Weights of a small encoder-decoder audio transcriber: batches of 64.
Rows from block 11 of the audio encoder of a small encoder-decoder audio transcriber, named by matrix and row number. Rows with one number belong to one neuron. Each number is 200 + 30 x the weight over its row's rms, rounded and kept within 0 to 999. All counts start at 0.
After each neuron's rows are labels from the 100 clips, of 14976, where the neuron reaches its highest value: "responds to" is what is common among them; "loudest" is the band of the loudest frequency at the time of the peak. Only what is clearly more common there than usual is listed. The data: short read English sentences (LibriTTS-R). In brackets: how many of the 100.
# fc1: first MLP up (encoder.blocks.11.ff1.fc1.weight, 1024x256), inputs 0-127
# fc2: first MLP down (encoder.blocks.11.ff1.fc2.weight, 256x1024, transposed), outputs 0-127

fc1.388,149,176,201,238,144,292,254,200,192,222,215,202,230,193,239,232,230,171,212,225,210,229,259,225,180,184,216,209,193,157,190,212,184,196,222,242,241,238,165,254,186,248,200,185,171,221,196,175,218,178,177,182,191,226,181,193,234,237,237,155,228,107,195,240,172,176,138,232,223,186,181,204,212,237,194,222,198,204,202,227,238,226,204,199,218,233,187,160,243,159,255,237,166,201,207,194,187,168,181,136,225,192,222,192,222,231,172,223,181,200,200,147,171,212,232,212,202,181,191,179,172,230,209,234,211,205,195,182
fc2.388,150,205,147,138,186,274,211,198,226,182,174,245,235,182,193,247,220,237,223,161,214,138,258,179,214,203,223,201,202,181,179,168,235,195,218,205,185,223,140,219,151,245,185,196,124,234,219,291,218,215,126,224,219,193,159,179,180,181,200,184,219,192,188,274,252,181,162,252,145,196,204,197,187,263,148,178,227,218,186,177,215,226,202,202,162,186,211,182,186,159,218,201,180,195,188,191,202,224,196,183,176,205,113,209,204,189,213,176,153,145,207,233,189,224,228,195,171,222,214,160,204,219,208,248,207,183,160,239
responds to: the word "all" (66)
loudest: 500 to 1000 Hz (75)

fc1.206,199,171,165,179,207,234,167,215,207,193,204,182,198,192,157,227,150,186,183,229,182,183,242,223,166,174,143,231,183,203,201,277,216,182,182,215,214,178,198,220,144,236,286,216,190,207,156,192,221,247,191,179,205,171,140,199,153,210,220,222,211,168,202,204,175,216,211,196,152,272,201,180,161,173,182,201,185,191,224,151,206,230,212,204,249,175,247,223,162,155,184,211,230,217,147,157,140,223,218,200,142,184,169,169,227,242,212,197,199,184,223,243,169,243,190,208,199,201,230,186,199,181,191,195,179,200,168,191
fc2.206,198,158,173,184,219,200,186,166,167,211,170,220,183,204,184,253,175,183,229,175,199,173,168,178,165,173,236,218,208,155,200,177,204,169,214,228,193,173,196,202,207,207,196,187,225,204,214,217,177,158,193,136,226,204,241,194,172,238,195,214,161,192,178,172,197,230,174,153,148,192,179,204,239,235,230,214,178,193,236,214,170,179,125,172,166,180,217,169,180,169,218,176,204,216,205,186,182,199,173,233,214,168,234,249,182,206,171,207,222,189,181,179,200,182,130,196,149,148,147,237,190,177,207,155,190,180,206,178
responds to: the word "the" (68); the word "in" (31)
loudest: 250 to 500 Hz (36)

fc1.162,207,243,144,187,210,187,171,245,224,240,225,216,178,201,188,212,232,187,185,184,225,246,226,180,170,138,224,183,172,256,127,255,250,182,178,195,183,180,266,204,211,183,229,209,196,180,177,196,199,188,149,228,282,194,193,196,229,201,184,160,180,215,228,218,180,172,177,179,204,214,214,193,187,193,222,206,212,189,199,207,198,181,155,236,258,224,166,153,226,213,226,187,194,222,208,225,188,162,196,186,184,133,208,251,202,168,178,227,179,188,183,211,130,220,166,171,179,206,220,225,69,238,253,215,157,255,197,205
fc2.162,208,181,199,204,245,219,245,174,203,182,245,206,219,193,244,198,184,231,231,204,201,133,199,189,194,202,210,248,193,169,199,214,232,217,221,124,183,227,197,209,231,172,111,144,223,175,195,197,213,244,198,195,192,177,194,285,209,227,220,174,145,259,157,178,180,225,162,230,165,261,191,214,201,172,173,242,173,181,148,123,144,169,199,209,204,201,221,218,227,182,210,169,201,220,177,183,179,172,209,197,209,202,185,189,166,202,172,219,239,198,155,176,219,209,203,236,194,199,214,197,173,213,255,202,163,173,169,216
responds to: the word "that" (34)
loudest: 500 to 1000 Hz (33)

fc1.435,176,194,164,134,163,224,214,218,226,197,212,214,210,163,218,194,178,219,178,161,197,175,205,198,212,187,228,205,180,185,231,177,231,218,217,145,203,215,196,240,177,215,254,179,175,207,119,203,229,237,188,243,155,228,194,212,222,228,205,171,239,151,189,170,224,248,186,207,241,183,201,221,191,174,187,192,156,209,193,176,230,191,230,245,212,177,184,244,201,201,252,196,159,216,239,170,166,201,134,231,183,225,190,183,191,300,192,179,173,257,197,208,252,244,208,187,245,138,228,197,168,207,274,193,176,198,233,231
fc2.435,237,171,240,148,230,256,197,208,215,210,178,170,238,233,213,179,221,224,262,254,160,238,157,227,212,216,189,254,194,163,213,216,174,176,167,247,208,153,283,190,215,245,239,164,184,210,264,201,222,176,223,203,213,200,185,149,173,169,210,210,161,214,203,233,170,194,148,224,228,223,229,194,227,203,188,228,193,187,233,210,181,220,236,181,211,142,213,201,184,182,163,163,211,224,177,210,223,173,199,204,215,205,238,193,147,205,142,171,286,224,295,183,203,193,203,211,145,165,180,198,213,208,175,210,172,206,212,169
responds to: the word "the" (50)
loudest: 500 to 1000 Hz (27); 1000 to 2000 Hz (25)

fc1.642,187,195,215,187,159,201,204,195,154,161,211,203,202,238,241,255,155,187,173,198,203,213,218,185,188,233,207,227,144,235,143,228,234,201,193,195,189,179,174,198,215,202,190,166,223,204,169,137,229,229,240,221,252,232,218,159,196,223,202,145,170,178,196,187,150,207,235,220,153,181,235,242,155,158,179,188,167,238,228,189,236,229,261,205,252,216,210,205,197,207,191,206,162,160,237,200,244,207,141,222,227,227,178,240,174,215,201,187,188,175,108,201,195,198,184,213,172,179,222,229,177,208,176,226,211,228,193,232
fc2.642,236,206,222,135,224,216,230,199,180,254,222,228,211,196,255,174,194,179,190,246,155,238,192,191,206,190,161,218,204,171,229,260,175,224,181,194,195,230,232,222,218,237,207,261,144,235,217,200,174,233,173,189,143,183,215,230,192,198,169,269,175,166,213,170,172,157,193,152,196,167,148,208,186,199,211,217,168,191,178,205,138,170,201,202,231,172,188,181,185,212,205,202,228,182,126,199,209,239,219,277,221,196,195,193,210,183,205,209,246,218,229,205,164,247,221,174,171,206,230,173,210,140,142,178,220,210,225,215
responds to: the word "to" (33); the word "my" (27); the word "me" (26)
loudest: 250 to 500 Hz (31)

fc1.359,218,215,211,225,210,200,216,202,187,230,212,195,193,195,250,229,215,177,159,199,163,199,192,227,222,206,216,176,164,148,188,217,198,213,199,175,174,234,205,180,220,275,190,229,243,201,169,251,113,252,226,230,201,176,175,164,147,205,239,217,163,213,187,230,255,209,190,214,202,170,192,207,174,182,232,197,169,263,266,159,266,214,213,215,205,297,188,196,218,161,220,130,133,255,220,172,230,207,211,247,201,191,221,151,202,165,153,230,202,180,229,173,184,219,144,226,171,192,169,169,215,169,205,262,210,223,177,209
fc2.359,214,222,187,256,217,225,166,181,184,192,205,218,217,226,153,208,261,229,184,174,201,224,214,248,256,216,180,229,186,198,250,233,182,234,198,187,191,175,203,226,191,220,190,198,234,166,166,214,194,221,243,213,182,182,178,280,206,215,222,159,206,229,256,139,196,206,218,202,202,233,177,190,175,236,189,130,192,219,229,265,207,194,212,230,221,203,207,199,184,179,210,154,182,211,253,242,208,157,212,197,192,209,198,226,177,212,204,212,255,194,238,203,185,197,161,166,179,208,182,181,159,199,172,244,177,231,226,236
responds to: the word "to" (38)
loudest: 2000 to 4000 Hz (33); 4000 to 8000 Hz (29)

fc1.111,247,201,192,183,172,221,212,210,168,205,209,219,224,196,230,175,172,163,204,180,199,189,174,206,200,197,220,185,227,185,204,174,222,150,153,234,209,176,155,200,200,204,247,155,179,182,171,208,205,131,267,203,225,191,190,248,140,197,203,211,275,240,248,254,187,204,174,178,139,201,232,241,196,191,241,174,233,196,198,168,216,166,202,189,169,179,205,168,200,191,249,163,208,236,169,160,222,151,186,222,183,244,237,200,254,194,194,211,228,211,261,231,208,205,211,166,202,184,179,168,191,220,151,196,174,145,212,232
fc2.111,211,206,226,241,230,202,182,213,225,219,140,200,110,185,211,201,222,201,239,253,199,180,207,139,152,134,202,205,209,157,198,198,246,230,231,184,218,182,191,201,168,163,145,190,166,208,203,213,263,220,168,177,201,206,211,193,214,217,165,180,176,265,205,227,231,186,230,166,200,209,187,209,221,186,204,189,220,196,208,240,168,169,251,157,237,167,197,217,164,248,179,227,173,120,211,225,223,202,159,248,221,198,217,146,203,194,206,231,202,232,184,248,205,200,174,173,197,138,183,192,185,202,214,197,219,207,212,220
responds to: the word "the" (94)
loudest: 250 to 500 Hz (34)

fc1.682,263,176,246,228,160,259,208,246,197,163,248,179,164,252,269,169,189,194,208,244,249,195,209,195,168,186,257,240,163,222,157,184,185,135,199,224,176,228,200,204,210,165,194,157,217,216,183,210,217,232,197,209,208,219,216,160,158,173,153,201,171,214,209,177,203,166,175,210,205,221,215,243,201,197,241,164,200,235,247,209,180,231,288,154,200,201,221,225,159,191,214,208,212,139,215,274,175,254,206,190,211,192,241,221,192,201,181,134,212,241,155,181,197,230,173,236,180,172,195,200,181,206,189,166,211,221,199,289
fc2.682,242,204,218,208,187,177,209,238,258,138,193,204,225,197,222,173,214,185,221,239,183,235,196,197,190,181,211,252,187,162,180,214,207,169,200,190,188,233,202,182,209,170,242,199,168,223,205,171,192,232,242,126,218,242,256,215,179,221,201,187,215,151,200,187,199,137,193,198,194,250,230,199,168,192,206,208,230,188,218,227,263,221,275,118,218,170,221,157,201,132,232,183,230,144,210,207,203,280,170,227,165,193,189,197,203,206,192,155,184,187,171,209,178,185,186,203,170,184,208,183,218,186,210,168,175,195,222,190
responds to: the word "to" (58)
loudest: 250 to 500 Hz (40)

fc1.428,252,230,202,200,187,223,181,195,164,221,182,165,236,203,179,246,234,207,215,198,192,151,174,214,205,209,213,215,177,177,184,227,228,223,194,187,186,170,188,185,236,211,186,216,177,224,164,183,149,246,187,204,155,224,189,246,229,275,177,175,218,248,226,199,174,211,184,165,169,175,208,239,222,192,155,220,232,176,195,172,241,177,240,171,208,237,216,234,174,194,192,166,170,228,195,206,177,205,191,138,206,182,193,222,194,189,241,181,175,202,158,164,281,147,164,247,191,229,180,170,213,171,230,169,192,210,179,170
fc2.428,208,207,179,240,207,220,215,166,233,150,195,205,207,202,216,212,221,252,211,193,170,172,215,185,167,191,168,202,188,184,221,242,218,190,196,186,190,176,225,194,234,185,202,218,215,181,255,137,171,226,185,198,240,139,190,176,201,201,248,181,231,236,146,211,239,225,239,205,185,194,194,216,161,182,212,199,193,252,165,145,201,253,205,201,230,184,255,214,203,194,231,207,156,227,236,186,172,202,225,177,247,199,273,163,174,204,127,230,173,163,187,234,148,161,183,231,179,174,178,195,190,231,161,170,187,194,216,193
responds to: the word "the" (53); the word "about" (44)
loudest: 500 to 1000 Hz (36)

fc1.439,199,225,198,165,196,200,201,191,242,185,235,198,153,201,150,156,216,195,232,245,200,210,189,212,271,152,178,175,235,173,203,208,186,161,226,181,173,199,153,161,185,208,233,208,210,200,211,170,205,213,250,157,219,205,175,180,173,209,214,220,175,139,153,176,160,195,253,178,189,153,187,163,203,169,211,229,231,215,218,271,206,166,190,192,203,174,172,209,222,189,180,185,201,198,196,208,208,218,237,239,159,265,244,191,177,232,218,181,149,192,198,195,183,151,256,125,219,170,172,205,201,197,235,116,202,238,189,220
fc2.439,169,252,209,196,211,277,145,224,198,161,204,252,247,171,213,216,233,231,224,213,205,237,206,226,147,211,215,209,194,230,199,233,158,200,195,201,176,192,219,160,251,182,196,229,211,203,190,158,130,214,154,186,231,190,233,192,210,164,214,146,236,182,233,285,155,224,198,237,257,221,234,186,194,262,204,153,195,220,203,198,169,199,210,226,186,130,227,132,195,222,177,172,211,149,179,206,205,234,193,166,224,191,211,237,198,175,150,216,182,241,183,242,152,207,190,174,206,165,225,170,152,225,209,245,198,188,215,177
responds to: the word "the" (52); the word "that" (35)
loudest: 500 to 1000 Hz (25)

fc1.676,211,185,187,169,271,200,191,166,168,223,172,190,245,183,200,213,200,204,284,181,191,206,221,194,190,201,222,163,267,229,241,179,206,207,225,223,165,220,208,257,228,199,289,178,162,269,244,213,226,168,244,154,222,215,197,230,177,209,193,182,197,215,173,252,177,234,252,177,142,228,210,202,174,213,190,236,191,164,215,184,235,178,221,143,210,171,157,209,194,155,198,208,203,137,240,194,211,160,180,211,219,202,178,222,193,231,216,211,248,204,219,168,155,182,146,176,220,203,218,192,207,245,175,164,176,188,170,188
fc2.676,152,226,199,213,277,181,196,190,246,243,215,180,141,176,216,182,227,203,165,178,174,167,213,211,137,208,230,262,219,180,190,185,161,238,214,177,187,215,204,210,158,212,174,191,206,243,154,230,239,210,126,154,182,211,133,258,180,204,164,196,244,215,255,176,204,210,201,174,186,246,258,221,181,205,225,180,160,229,172,239,238,165,212,203,199,115,109,238,180,207,188,159,191,155,171,171,222,188,221,245,178,218,191,191,222,241,148,183,210,262,241,193,186,147,189,211,160,202,213,202,198,236,204,200,207,172,209,225
responds to: the word "the" (66)
loudest: 250 to 500 Hz (40)