A small encoder-decoder audio transcriber, trained from scratch: normuon at rate 0.03.
Rows from block 11 of the audio encoder of a small encoder-decoder audio transcriber, named by matrix and row number. Rows with one number belong to one neuron. Each number is 500 + 40 x the weight over its row's rms, rounded and kept within 0 to 999. All counts start at 0. Numbers have three digits each.
After each neuron's rows are labels from the 100 clips, of 14976, where the neuron reaches its highest value: "loudest" is the band of the loudest frequency at the time of the peak; "strongest on" is what is common among them. Only what is clearly more common there than usual is listed. The data: short read English sentences (LibriTTS-R).
# fc1: second MLP up (encoder.blocks.11.mlp.fc1.weight, 1024x256), inputs 0-51
# fc2: second MLP down (encoder.blocks.11.mlp.fc2.weight, 256x1024, transposed), outputs 0-51

fc1.414:471481487491455494533573539486546512501475459429518462504532498475473509492517523465548489520574480503534509532515440468486455517529512504561482489534535514
fc2.414:502501493486511486435526512508468554517435566555539450547443470491447501462537567490547562536465465481464546478471520471563497531460514463451430425436487477
loudest: 500 to 1000 Hz
strongest on: the word "had"

fc1.660:507524496429554529478543559512432526520509484454494564495424520477463496427493460460540511469475390434460486480545509518484561493564445443539450533514562545
fc2.660:478524473493493503433518453521468495418476498527491445533500418539543434480522504519441449551507538501567501498519494442540541482420502495524519452424456506
loudest: 2000 to 4000 Hz
strongest on: the word "you"

fc1.764:576510553480571578429535518451511474531447580515459508499519504494511547459463487504477517494555437448502421485509536480511560528490475506464465410523470450
fc2.764:510413496577490476552437505478518555481550506485558511504527524562531477477509470494494574536548525495449408447471566501464595484533471497472474518480480493
loudest: 500 to 1000 Hz
strongest on: the word "about"

fc1.90:553554521504551536469549461436526387487423502494523473499402540494440457468480488456539501530496398490533546505507376459479439533484575491463540471491537507
fc2.90:479505476502470529555505476454558465481449546503445495496519480492523551460434469435443523520465472505449443480485493530521514452557539505596574558475420537
loudest: 2000 to 4000 Hz
strongest on: the word "she"

fc1.506:472494556507463508531493494463530485452431500485399474492463539486538507527522555511532420483517442556469442467467628553495475462548481448487476469515453508
fc2.506:485495492501556532555556486561519518456473521565432552495512520429513501577517550413525531539480525478440544469503541484474495457508485490526557435509490557
loudest: 500 to 1000 Hz
strongest on: the word "such"; the word "much"; the word "a"

fc1.411:584519472532484524527496461448460512471472598486449431533508536548533515375424413500473524551570484517486409479540481480466484527503580534530510505447478501
fc2.411:487478456528474437456500482509506536505462474425457509438527473550521507509460514497491544496515579570522462498476491378480532454508495535568483506480518524
loudest: 500 to 1000 Hz
strongest on: the word "well"

fc1.616:496458518519529540493523456458445566559576537463452578470464476439456533582550479460459612423560529486436502472540532493547516504498476510575495428508480495
fc2.616:494509494495553535545485525447530498475497545593468587464497471516476448556445472575503487541507469454488556488545473443445454475481395501558550461461482532
loudest: 4000 to 8000 Hz
strongest on: the word "was"; the word "it"

fc1.172:555442509466435509485549498516539561462465515441574570466491534492525507534545500461480504480477493533429548505541603491512481535499497559524537601485542490
fc2.172:483483501488461512392504512463514467476533541503456525483499570534493475420507501502461505494508467551461489466560456564482473529483445534511437520483540467
loudest: 250 to 500 Hz
strongest on: the word "to"

fc1.387:560501453486471438526514549532519533489499407495544534540558593505539413552530487541517520563431438399535482445470435504505498559542576450537520527472482547
fc2.387:554461575488452441549455494518448541493555511576527527565409449527493399478462445471569468487424487531515512558534506492462520531425414541506511521565486513
loudest: 500 to 1000 Hz
strongest on: the word "other"

fc1.654:495541525493546548454475530526497542448530521502424510488479493492516484521482455539503509504522506555486484527472477467471500493443497501472527408508533468
fc2.654:499474499485554442538485460507552481564510532508457465497437453471469494499509530390519487542505505505457495516454482521525526397492532460593464552542491490
loudest: 500 to 1000 Hz
strongest on: the word "not"; the word "that"

fc1.298:426510568499502474584462520516474437585488496500439488454490482500502464525399470511462580480553520495497500492440497530508526530459411449523449483578496469
fc2.298:538484487505491584491552545441486513532489585562531548555464551507547493460395550541550525469461466524461456495527402394536532501535518456501520518532505488
loudest: 500 to 1000 Hz
strongest on: the word "had"; the word "said"

fc1.532:477453492461470571504562497438515564467498482447455535515508503544484499520476481520418566583501539494453481503449545535464521528498462461543557455475523450
fc2.532:580496461433503586517428559528528521548636554527548470463471471586488525529490472483428517467518432520509520494584511464472410481549518490491449430540452539
loudest: 250 to 500 Hz
strongest on: the word "it"; the word "was"

fc1.186:480527594510510499495469516551437510431506574509547523444421518500476478460503598485524474565460536482487564551522532504500503544505396399492497531485455469
fc2.186:576534459461454517455449497536494539548511426469509447489469486499434514484471521515497514531500500490439485431588480512417582482479526445449475453546493500
loudest: 2000 to 4000 Hz
strongest on: the word "of"

fc1.182:474504549548477543465431546527490504485483466492485521505521491489489522501467514502477518547472526536488490528509511529540545407480447499519431497537445412
fc2.182:530441543521530466448483513541424558464550495578578516496517544471482523498535503508481586509495525480526498444563502491449501495472497426440515467422488519
loudest: 500 to 1000 Hz
strongest on: the word "know"; the word "no"

fc1.404:455532497489457509536521445431486491452411454544538545445506565560486390467428489499488527443460530514493556499467480430436436490488486478505491502472482554
fc2.404:511519506495518529517548484491516522488407450495480507493488522425541500529510430489455464437492506533486480503468564468573483456486441442552496492488476459
loudest: 2000 to 4000 Hz; 4000 to 8000 Hz
strongest on: voice: female; the word "she"

fc1.645:481522570491461509630450506507430545571496436497487538522460495449519470486519566475543517531486485593512539513522475483522470539480533472473513509501513486
fc2.645:509577510440507526528539489423510480517525545546526534524498475431540494525462509431495471455535526516556483547563447489483487505573582549530430481456460462
loudest: 500 to 1000 Hz
strongest on: the word "i"

fc1.304:519485445508559554528513465503465541511495614435451453468515544461490530511489535495494476529507498563506517473500571458571458472480466578492460548614479534
fc2.304:577503425570462534534540507488399520472503493430454455532590525490502463491519502488466475462457495521422468591481543502516476427557558474463498481599561501
loudest: 500 to 1000 Hz
strongest on: the word "well"

fc1.99:555463502478499535513539577499500481508429491481466562500495494573480529565511468504565419514533472468398453547518440429444493543492438508564453506477497522
fc2.99:506462498463464521494458507471532547493448493455506465541466585508553560510555486455484514565507462474490586485409476523560517433528573544502408473457473520
loudest: 500 to 1000 Hz
strongest on: the word "said"

fc1.0:498475577496432495527494531498467562506541539501525474515542503546458498570466537472505522551550461506471547485559508499513508499463528516523411521509476516
fc2.0:541496482546493531526463496521521441535499476540493476569499469485493477561476520521483564568491519562488481485487551532485467482478491531549467496514531399
loudest: 500 to 1000 Hz
strongest on: the word "i"

fc1.317:493489478456517487538485477500544477446456536391474487491495532568508471471525442512555415425491517429540484495441497518507526568481450505519525549427517513
fc2.317:441450499518449488554478442453537519590500509515470519536492510509632534524553438480506474562557585468449590439502478490502521501498409437492495545461496460
loudest: 250 to 500 Hz
strongest on: the word "did"; the word "you"; the word "not"

fc1.689:464527465455514510460510498538512504521456492472504481431495480492531504505484584564441482474513606497482528537482519463491490470513457482498453521589512477
fc2.689:519487548519511414468502571512478483430490491526438497508509532564473510500474531405530532489488489460498504422461555506592520543502520501486494510540518537
loudest: 2000 to 4000 Hz
strongest on: the word "she"

fc1.148:416409494441502458477447536548490402531497487462504444462571486479469505493471464496456485543466480487574501492481456558460516388494506498448488493498501445
fc2.148:528505507537495503535441414534560432456544491459490491549497501548469503464531507541541514443566497472543457537481466444535507523463543499556514578566536563
loudest: 4000 to 8000 Hz
strongest on: text has "never"

fc1.240:517518539530429550489484499561580469432533585499463528566485554547547457495501384511478454516484504613540505503544539534491458523466500507498484471553559522
fc2.240:526489484543497505499537448564513435498550489500554573530516436588487515487498473553513500537494507585484551485471482498519535446536466435478488517527516403
loudest: 250 to 500 Hz
strongest on: the word "the"

fc1.161:527528488512459538538492511528468484493488558466468542480485492420495498510547524447443500487479456535514525507470517550466416515559486428525473536505467515
fc2.161:474496555530532519494532462474452495451516543452551519481597471488561500494414447487502515555482449491420549509487488553531463483550438464455520519495496464
loudest: 250 to 500 Hz
strongest on: the word "of"

fc1.723:497501514509491544460545498475521526452601533585421559457549527533429540429536464470528478513490502475473503491494517480542568491471472450464514600537505464
fc2.723:538502534461500511504395527428519516476425589495451495547480429531548521536502468433419490575487437521515503515498555529492440495548506426439510430545503565
loudest: 250 to 500 Hz
strongest on: the word "it"; the word "was"

fc1.486:522513513523474457498532548447537513465541442539442461520525443460492528524445467482487491490473491528492434404475596473542540546506486438537458565532522481
fc2.486:492550500540489481544629488480515457540469555525565506450453439523486541532510540538434488440514485499542523537526494510526406481431515488445460495539511512
loudest: 500 to 1000 Hz
strongest on: the word "tell"; the word "you"

fc1.536:509516490521519526504560480480503483552478508481475452498526523507558470489441431484574546462517520482524511553443471492487395441538531553517438457529515499
fc2.536:491521483455522475490526423516491540469441486470487496512489491435534415543475507546498576499491531490453525538448539512545559546513503419530492402531491444
loudest: 2000 to 4000 Hz
strongest on: the word "she"

fc1.68:562424460510474495513528441525538465443507621559485502506475475445549514472470520536460524490494548490486502441481506449460521495490539573555471466521505545
fc2.68:528498500478531467446518486501553492527469509501554469499526512501494514469466468434508453518502469489497525478514490517564545459494467484488474473554433478
loudest: 250 to 500 Hz
strongest on: the word "be"; the word "to"

fc1.425:450483467452466508480512475479571538468565472509459513541479533528509574494535474517538470463555492491466463535476574499452439433471433448513519485487510519
fc2.425:485561494522462517485524516571527524480585539475511500549492552467521498529517536495500494526486520453480534482534477555359465469512458482504406425441508548
loudest: 2000 to 4000 Hz
strongest on: the word "much"

fc1.380:473545519492444516453518472487556440512536492525512508533470576451464561513495526498502513503535477479564517608511508517500556398522460578471456497495528510
fc2.380:451531585527440528477543486509560567517535523508504573514507528503498456545505505554498477421599466437469486494506485542488520526540439457541486470541541541
loudest: 1000 to 2000 Hz
strongest on: the word "not"

fc1.467:452478508487545515434505503513531530500484524459437547507506585533498547532490493436529417522499515480490481512495549546479432522511562571562414447488437434
fc2.467:511487493437565501514485488461509476444499501574503551512441538495570545517497517469488468493487500572538519485546568507416538475474529462514524461466418511
loudest: 500 to 1000 Hz
strongest on: the word "but"

fc1.413:421575533457520512412435537420460512421436446567476439513495530480492589530489535525522501511525483482512436466545551516574409514485470479513518478492570545
fc2.413:521468455543489550602555408556589494560503540496552473582486615512523412483474447474504435510491483510520467451426483488433486505495539560488503551500511555
loudest: 2000 to 4000 Hz
strongest on: the word "wish"

fc1.510:563531459521510462561483490464439548590581511506439476466511465493500451591542507504498498493518544560507508467495525483566520531512449516535510438427470442
fc2.510:520500477489528534533521481395519530406520476474537521544527561529463403512467480509530523523499489472426470480483503508431478556525492486483504552533540495
loudest: 500 to 1000 Hz
strongest on: the word "i"

fc1.325:506547484452542570522540520512539573465490446457544462444485499504539521528437487494460431423486570534436504448509502500540490466495514456549490480534527541
fc2.325:549509576522454488480513492451500513487503453457529477504492520508486515472506551507516524556530495510494474487510432560513505539470469587475595539532433475
loudest: 500 to 1000 Hz
strongest on: the word "like"

fc1.438:482440479504498467500464533471475560508501469517522472545461506501515434466485454499482443480467447495480507486538546478510483498446430475498503424435467510
fc2.438:476488517521508501608506613512545466476486522523545529414499458424468520524548511478494470526522485411522527505485437469525492425492506487536497509510575524
loudest: 250 to 500 Hz
strongest on: the word "was"; the word "we"; the word "with"

fc1.166:488438474465550453457552506503450514445469560431485557565497475491522555524483494494499506448429615513500539562535485504475524461554483443405569531443483544
fc2.166:373473501485493442549468454515458469498555475501498421463519543546543507565460470433496504452579558488477467553539573429558553510482535490516452488514537485
loudest: 4000 to 8000 Hz
strongest on: the word "it's"

fc1.567:497510588558544529518455536498439531573592530590470508419432544504462479527547523413509504516594577547495544461510500556513483532515619467543437518531515528
fc2.567:499536513442494474489541486491496439499468601455467468512534458489506494494496493535479540480495460523584452475454497526485495496510539507510492542455521514
loudest: 500 to 1000 Hz
strongest on: the word "i"

fc1.681:506532521547441552509508478515521551552481530543502476434512563543533414491468461525503443483450410452521500479441569457537475489481555456500472472399419491
fc2.681:485553512545496480587465470477500492503366523560485495518550542489464532566491472499536475483471505512557577524536472503568414539528511447493474507531497499
loudest: 2000 to 4000 Hz
strongest on: the word "she"

fc1.731:461511551549471482605466501459430526551513492529482501438496491555467461527588478517491488475488436591513480480559429465505437552541555523498479444508533426
fc2.731:513573510403526523513512470492492461414493490475583556467545447445534578563459523525515510501507547523487514485550497572485457546569519499507436450493487450
loudest: 500 to 1000 Hz
strongest on: the word "i"

fc1.649:482394526497513556464494489453463512491489509465491547547618481542467487565528568487532446525576591513517493494456493504518591487500482442441459472418517494
fc2.649:519522487589474463446521511464483562495535474496539446497506631516575515416508472544476525466466519588512486492476479523498490457483520445550493513489507586
loudest: 4000 to 8000 Hz
strongest on: the word "nothing"

fc1.484:544512528506474481446615460465554512526513498533536561446526525510537539532443443510518515572483443510513455495542478494497486516509466505498433564571515442
fc2.484:471469504519519521519502447507530427456492539462544493489530520474475516548513501511546557473540504429491510433514454485525432545452536533450455493552450476
loudest: 500 to 1000 Hz
strongest on: the word "tell"

fc1.26:453498472494503442556488506456540486482447506509478551541510492532478475503520517483480513476524520472569479448513505476472434475485450541484530435492445481
fc2.26:491503500498527480502463439433490549447537551448448457450436514456408488483471523520555492495523453491524439544509511438540480497493513505554436446434520514
loudest: 500 to 1000 Hz; 250 to 500 Hz
strongest on: the word "said"; the word "he"; the word "she"

fc1.446:530459514434497487479463443514426502436530480455495530474512514548500453481414487482523509508515516532497414561531529527437471484464470499494505445528468485
fc2.446:501576525503488550524505485522529546559446464443499444461490490487495590482485569574482519541510481474453555507532479479557571531483495505570523536476526564
loudest: 4000 to 8000 Hz
strongest on: the word "to"

fc1.118:542513509418491526553434514488474466451464473431505491469524549419501546497528472529522558519398487524497482514424452565540606479550491550475500542428503472
fc2.118:460476496507489445541548476531452504411472468549500510472556523463516469494538611522470442470550520528519499509469457505523428523485408512476577486487458514
loudest: 250 to 500 Hz
strongest on: the word "the"

fc1.207:521543488510478477474544557519472548466417505443569502597551495517493509484448544445498456500523544524568473440433510492502533490453512450515531491543542499
fc2.207:492552463499505502512578544493466513445478433520533538485486524498479505498520472499391496473481494454498484474445493528555431582562484490511505478475449436
loudest: 4000 to 8000 Hz
strongest on: the word "said"

fc1.560:529485515535514501500466566504442523555515486490491472526463615428462441544522443516542550550543468523483562473444487534494583432477488473507545473470460422
fc2.560:526450474457516535425516446479564502539479496476441478477506485483450474548474493497487508432565507526470424456490472517434484561480461487517557470516483493
loudest: 500 to 1000 Hz; 250 to 500 Hz
strongest on: the word "know"

fc1.658:508476515553531532492509426514497459484527464507531491536455458476521504497469467517526584476405484428516548422491540530508550437493555490440469451500459498
fc2.658:435441482514487448537530513519455458510531428528503527546491472488460416474484472474569523535502551477500502435482585489551582477514507498490471478536496495
loudest: 250 to 500 Hz
strongest on: the word "little"; the word "a"

fc1.428:430586491569479455494496489556553487514527438495515487489429499423491473477529558575486531516496495504456497515507485449503497494383456513532491498517499560
fc2.428:409456557523520479452506485493525483541515490519505420584420454427489500501533476543566491521468457479503525492574483541433518507580554515522484477500470502
loudest: 500 to 1000 Hz
strongest on: the word "never"

fc1.743:481517511455513485442512455489552514539523500504505583456531418474477526540488559580469507435446533441454488495494395514495508461526468445434419479497510511
fc2.743:472517505494513530552494476488457457506471441535496456488495499481440458470524482533538507522541491483541477505468489514491478528462444526511452527491457561
loudest: 500 to 1000 Hz
strongest on: the word "cried"

fc1.32:448515512504548544534478515458550457452416500429507459530481495505492498495517488510508543505612522506491501519497505434545545456469486571566447543450499476
fc2.32:470544547503454521494491511421520452447491470447521454517467543524477517535528433520518472401594553512487538543533527462504516466512565466585414503447558391
loudest: 500 to 1000 Hz; 250 to 500 Hz
strongest on: the word "was"; the word "it"

fc1.327:579413500446441547543500536463505522483494520491564561534520485545516535476522512472513520447513564571519487513558530536514506478541558495556481474503522484
fc2.327:522548519542480507472511499545542560562499491420534561490500494490460459491530502527498461502490466582475559491495395399586483479487466426535490489512469417
loudest: 250 to 500 Hz
strongest on: the word "to"; the word "a"

fc1.74:503526375533540493457523454473431406500493504526501475486576535487493497497486503457446448465481512489491473533506549485523466491448511537590517522439481567
fc2.74:440465409516441487430567474506455523480518460515486453498501525477436580546483490419450458442539463535500490560552454513503469442443513546565415550473445514
loudest: 500 to 1000 Hz
strongest on: the word "never"

fc1.642:532491448456524446521453531484505419468582488438412583505482562551510504540534474433561496424537529506517540484466442507515511441540523509463488486493556526
fc2.642:524494571521456599465533534510432438537453486544515461502446529461578498455596452452447513508480471431465556489476499471498495477544476505469540531513466462
loudest: 250 to 500 Hz
strongest on: the word "but"

fc1.491:451534471599476466496514503479518434477443504477550500522502446534471526403483437490474542554451525565489503502510520506525502501481559551519507480484488488
fc2.491:550507535523477453530477504498520565480442521463470479562561553558445540528467523577476511516488496462461531507591506527552555480516491463511550527474493546
loudest: 250 to 500 Hz; 500 to 1000 Hz
strongest on: the word "him"

fc1.364:469452464456539547456540448479520539558491475494443500438464580487531452505508512399604475430610422499495556493506422471485456512498488525490491493516483510
fc2.364:517474423484515549454537498538469518495478422517438491477534454493478484472544455539477478528495526549444479516532446478500478539504482541478524457454527503
loudest: 500 to 1000 Hz; 250 to 500 Hz
strongest on: the word "said"; the word "he"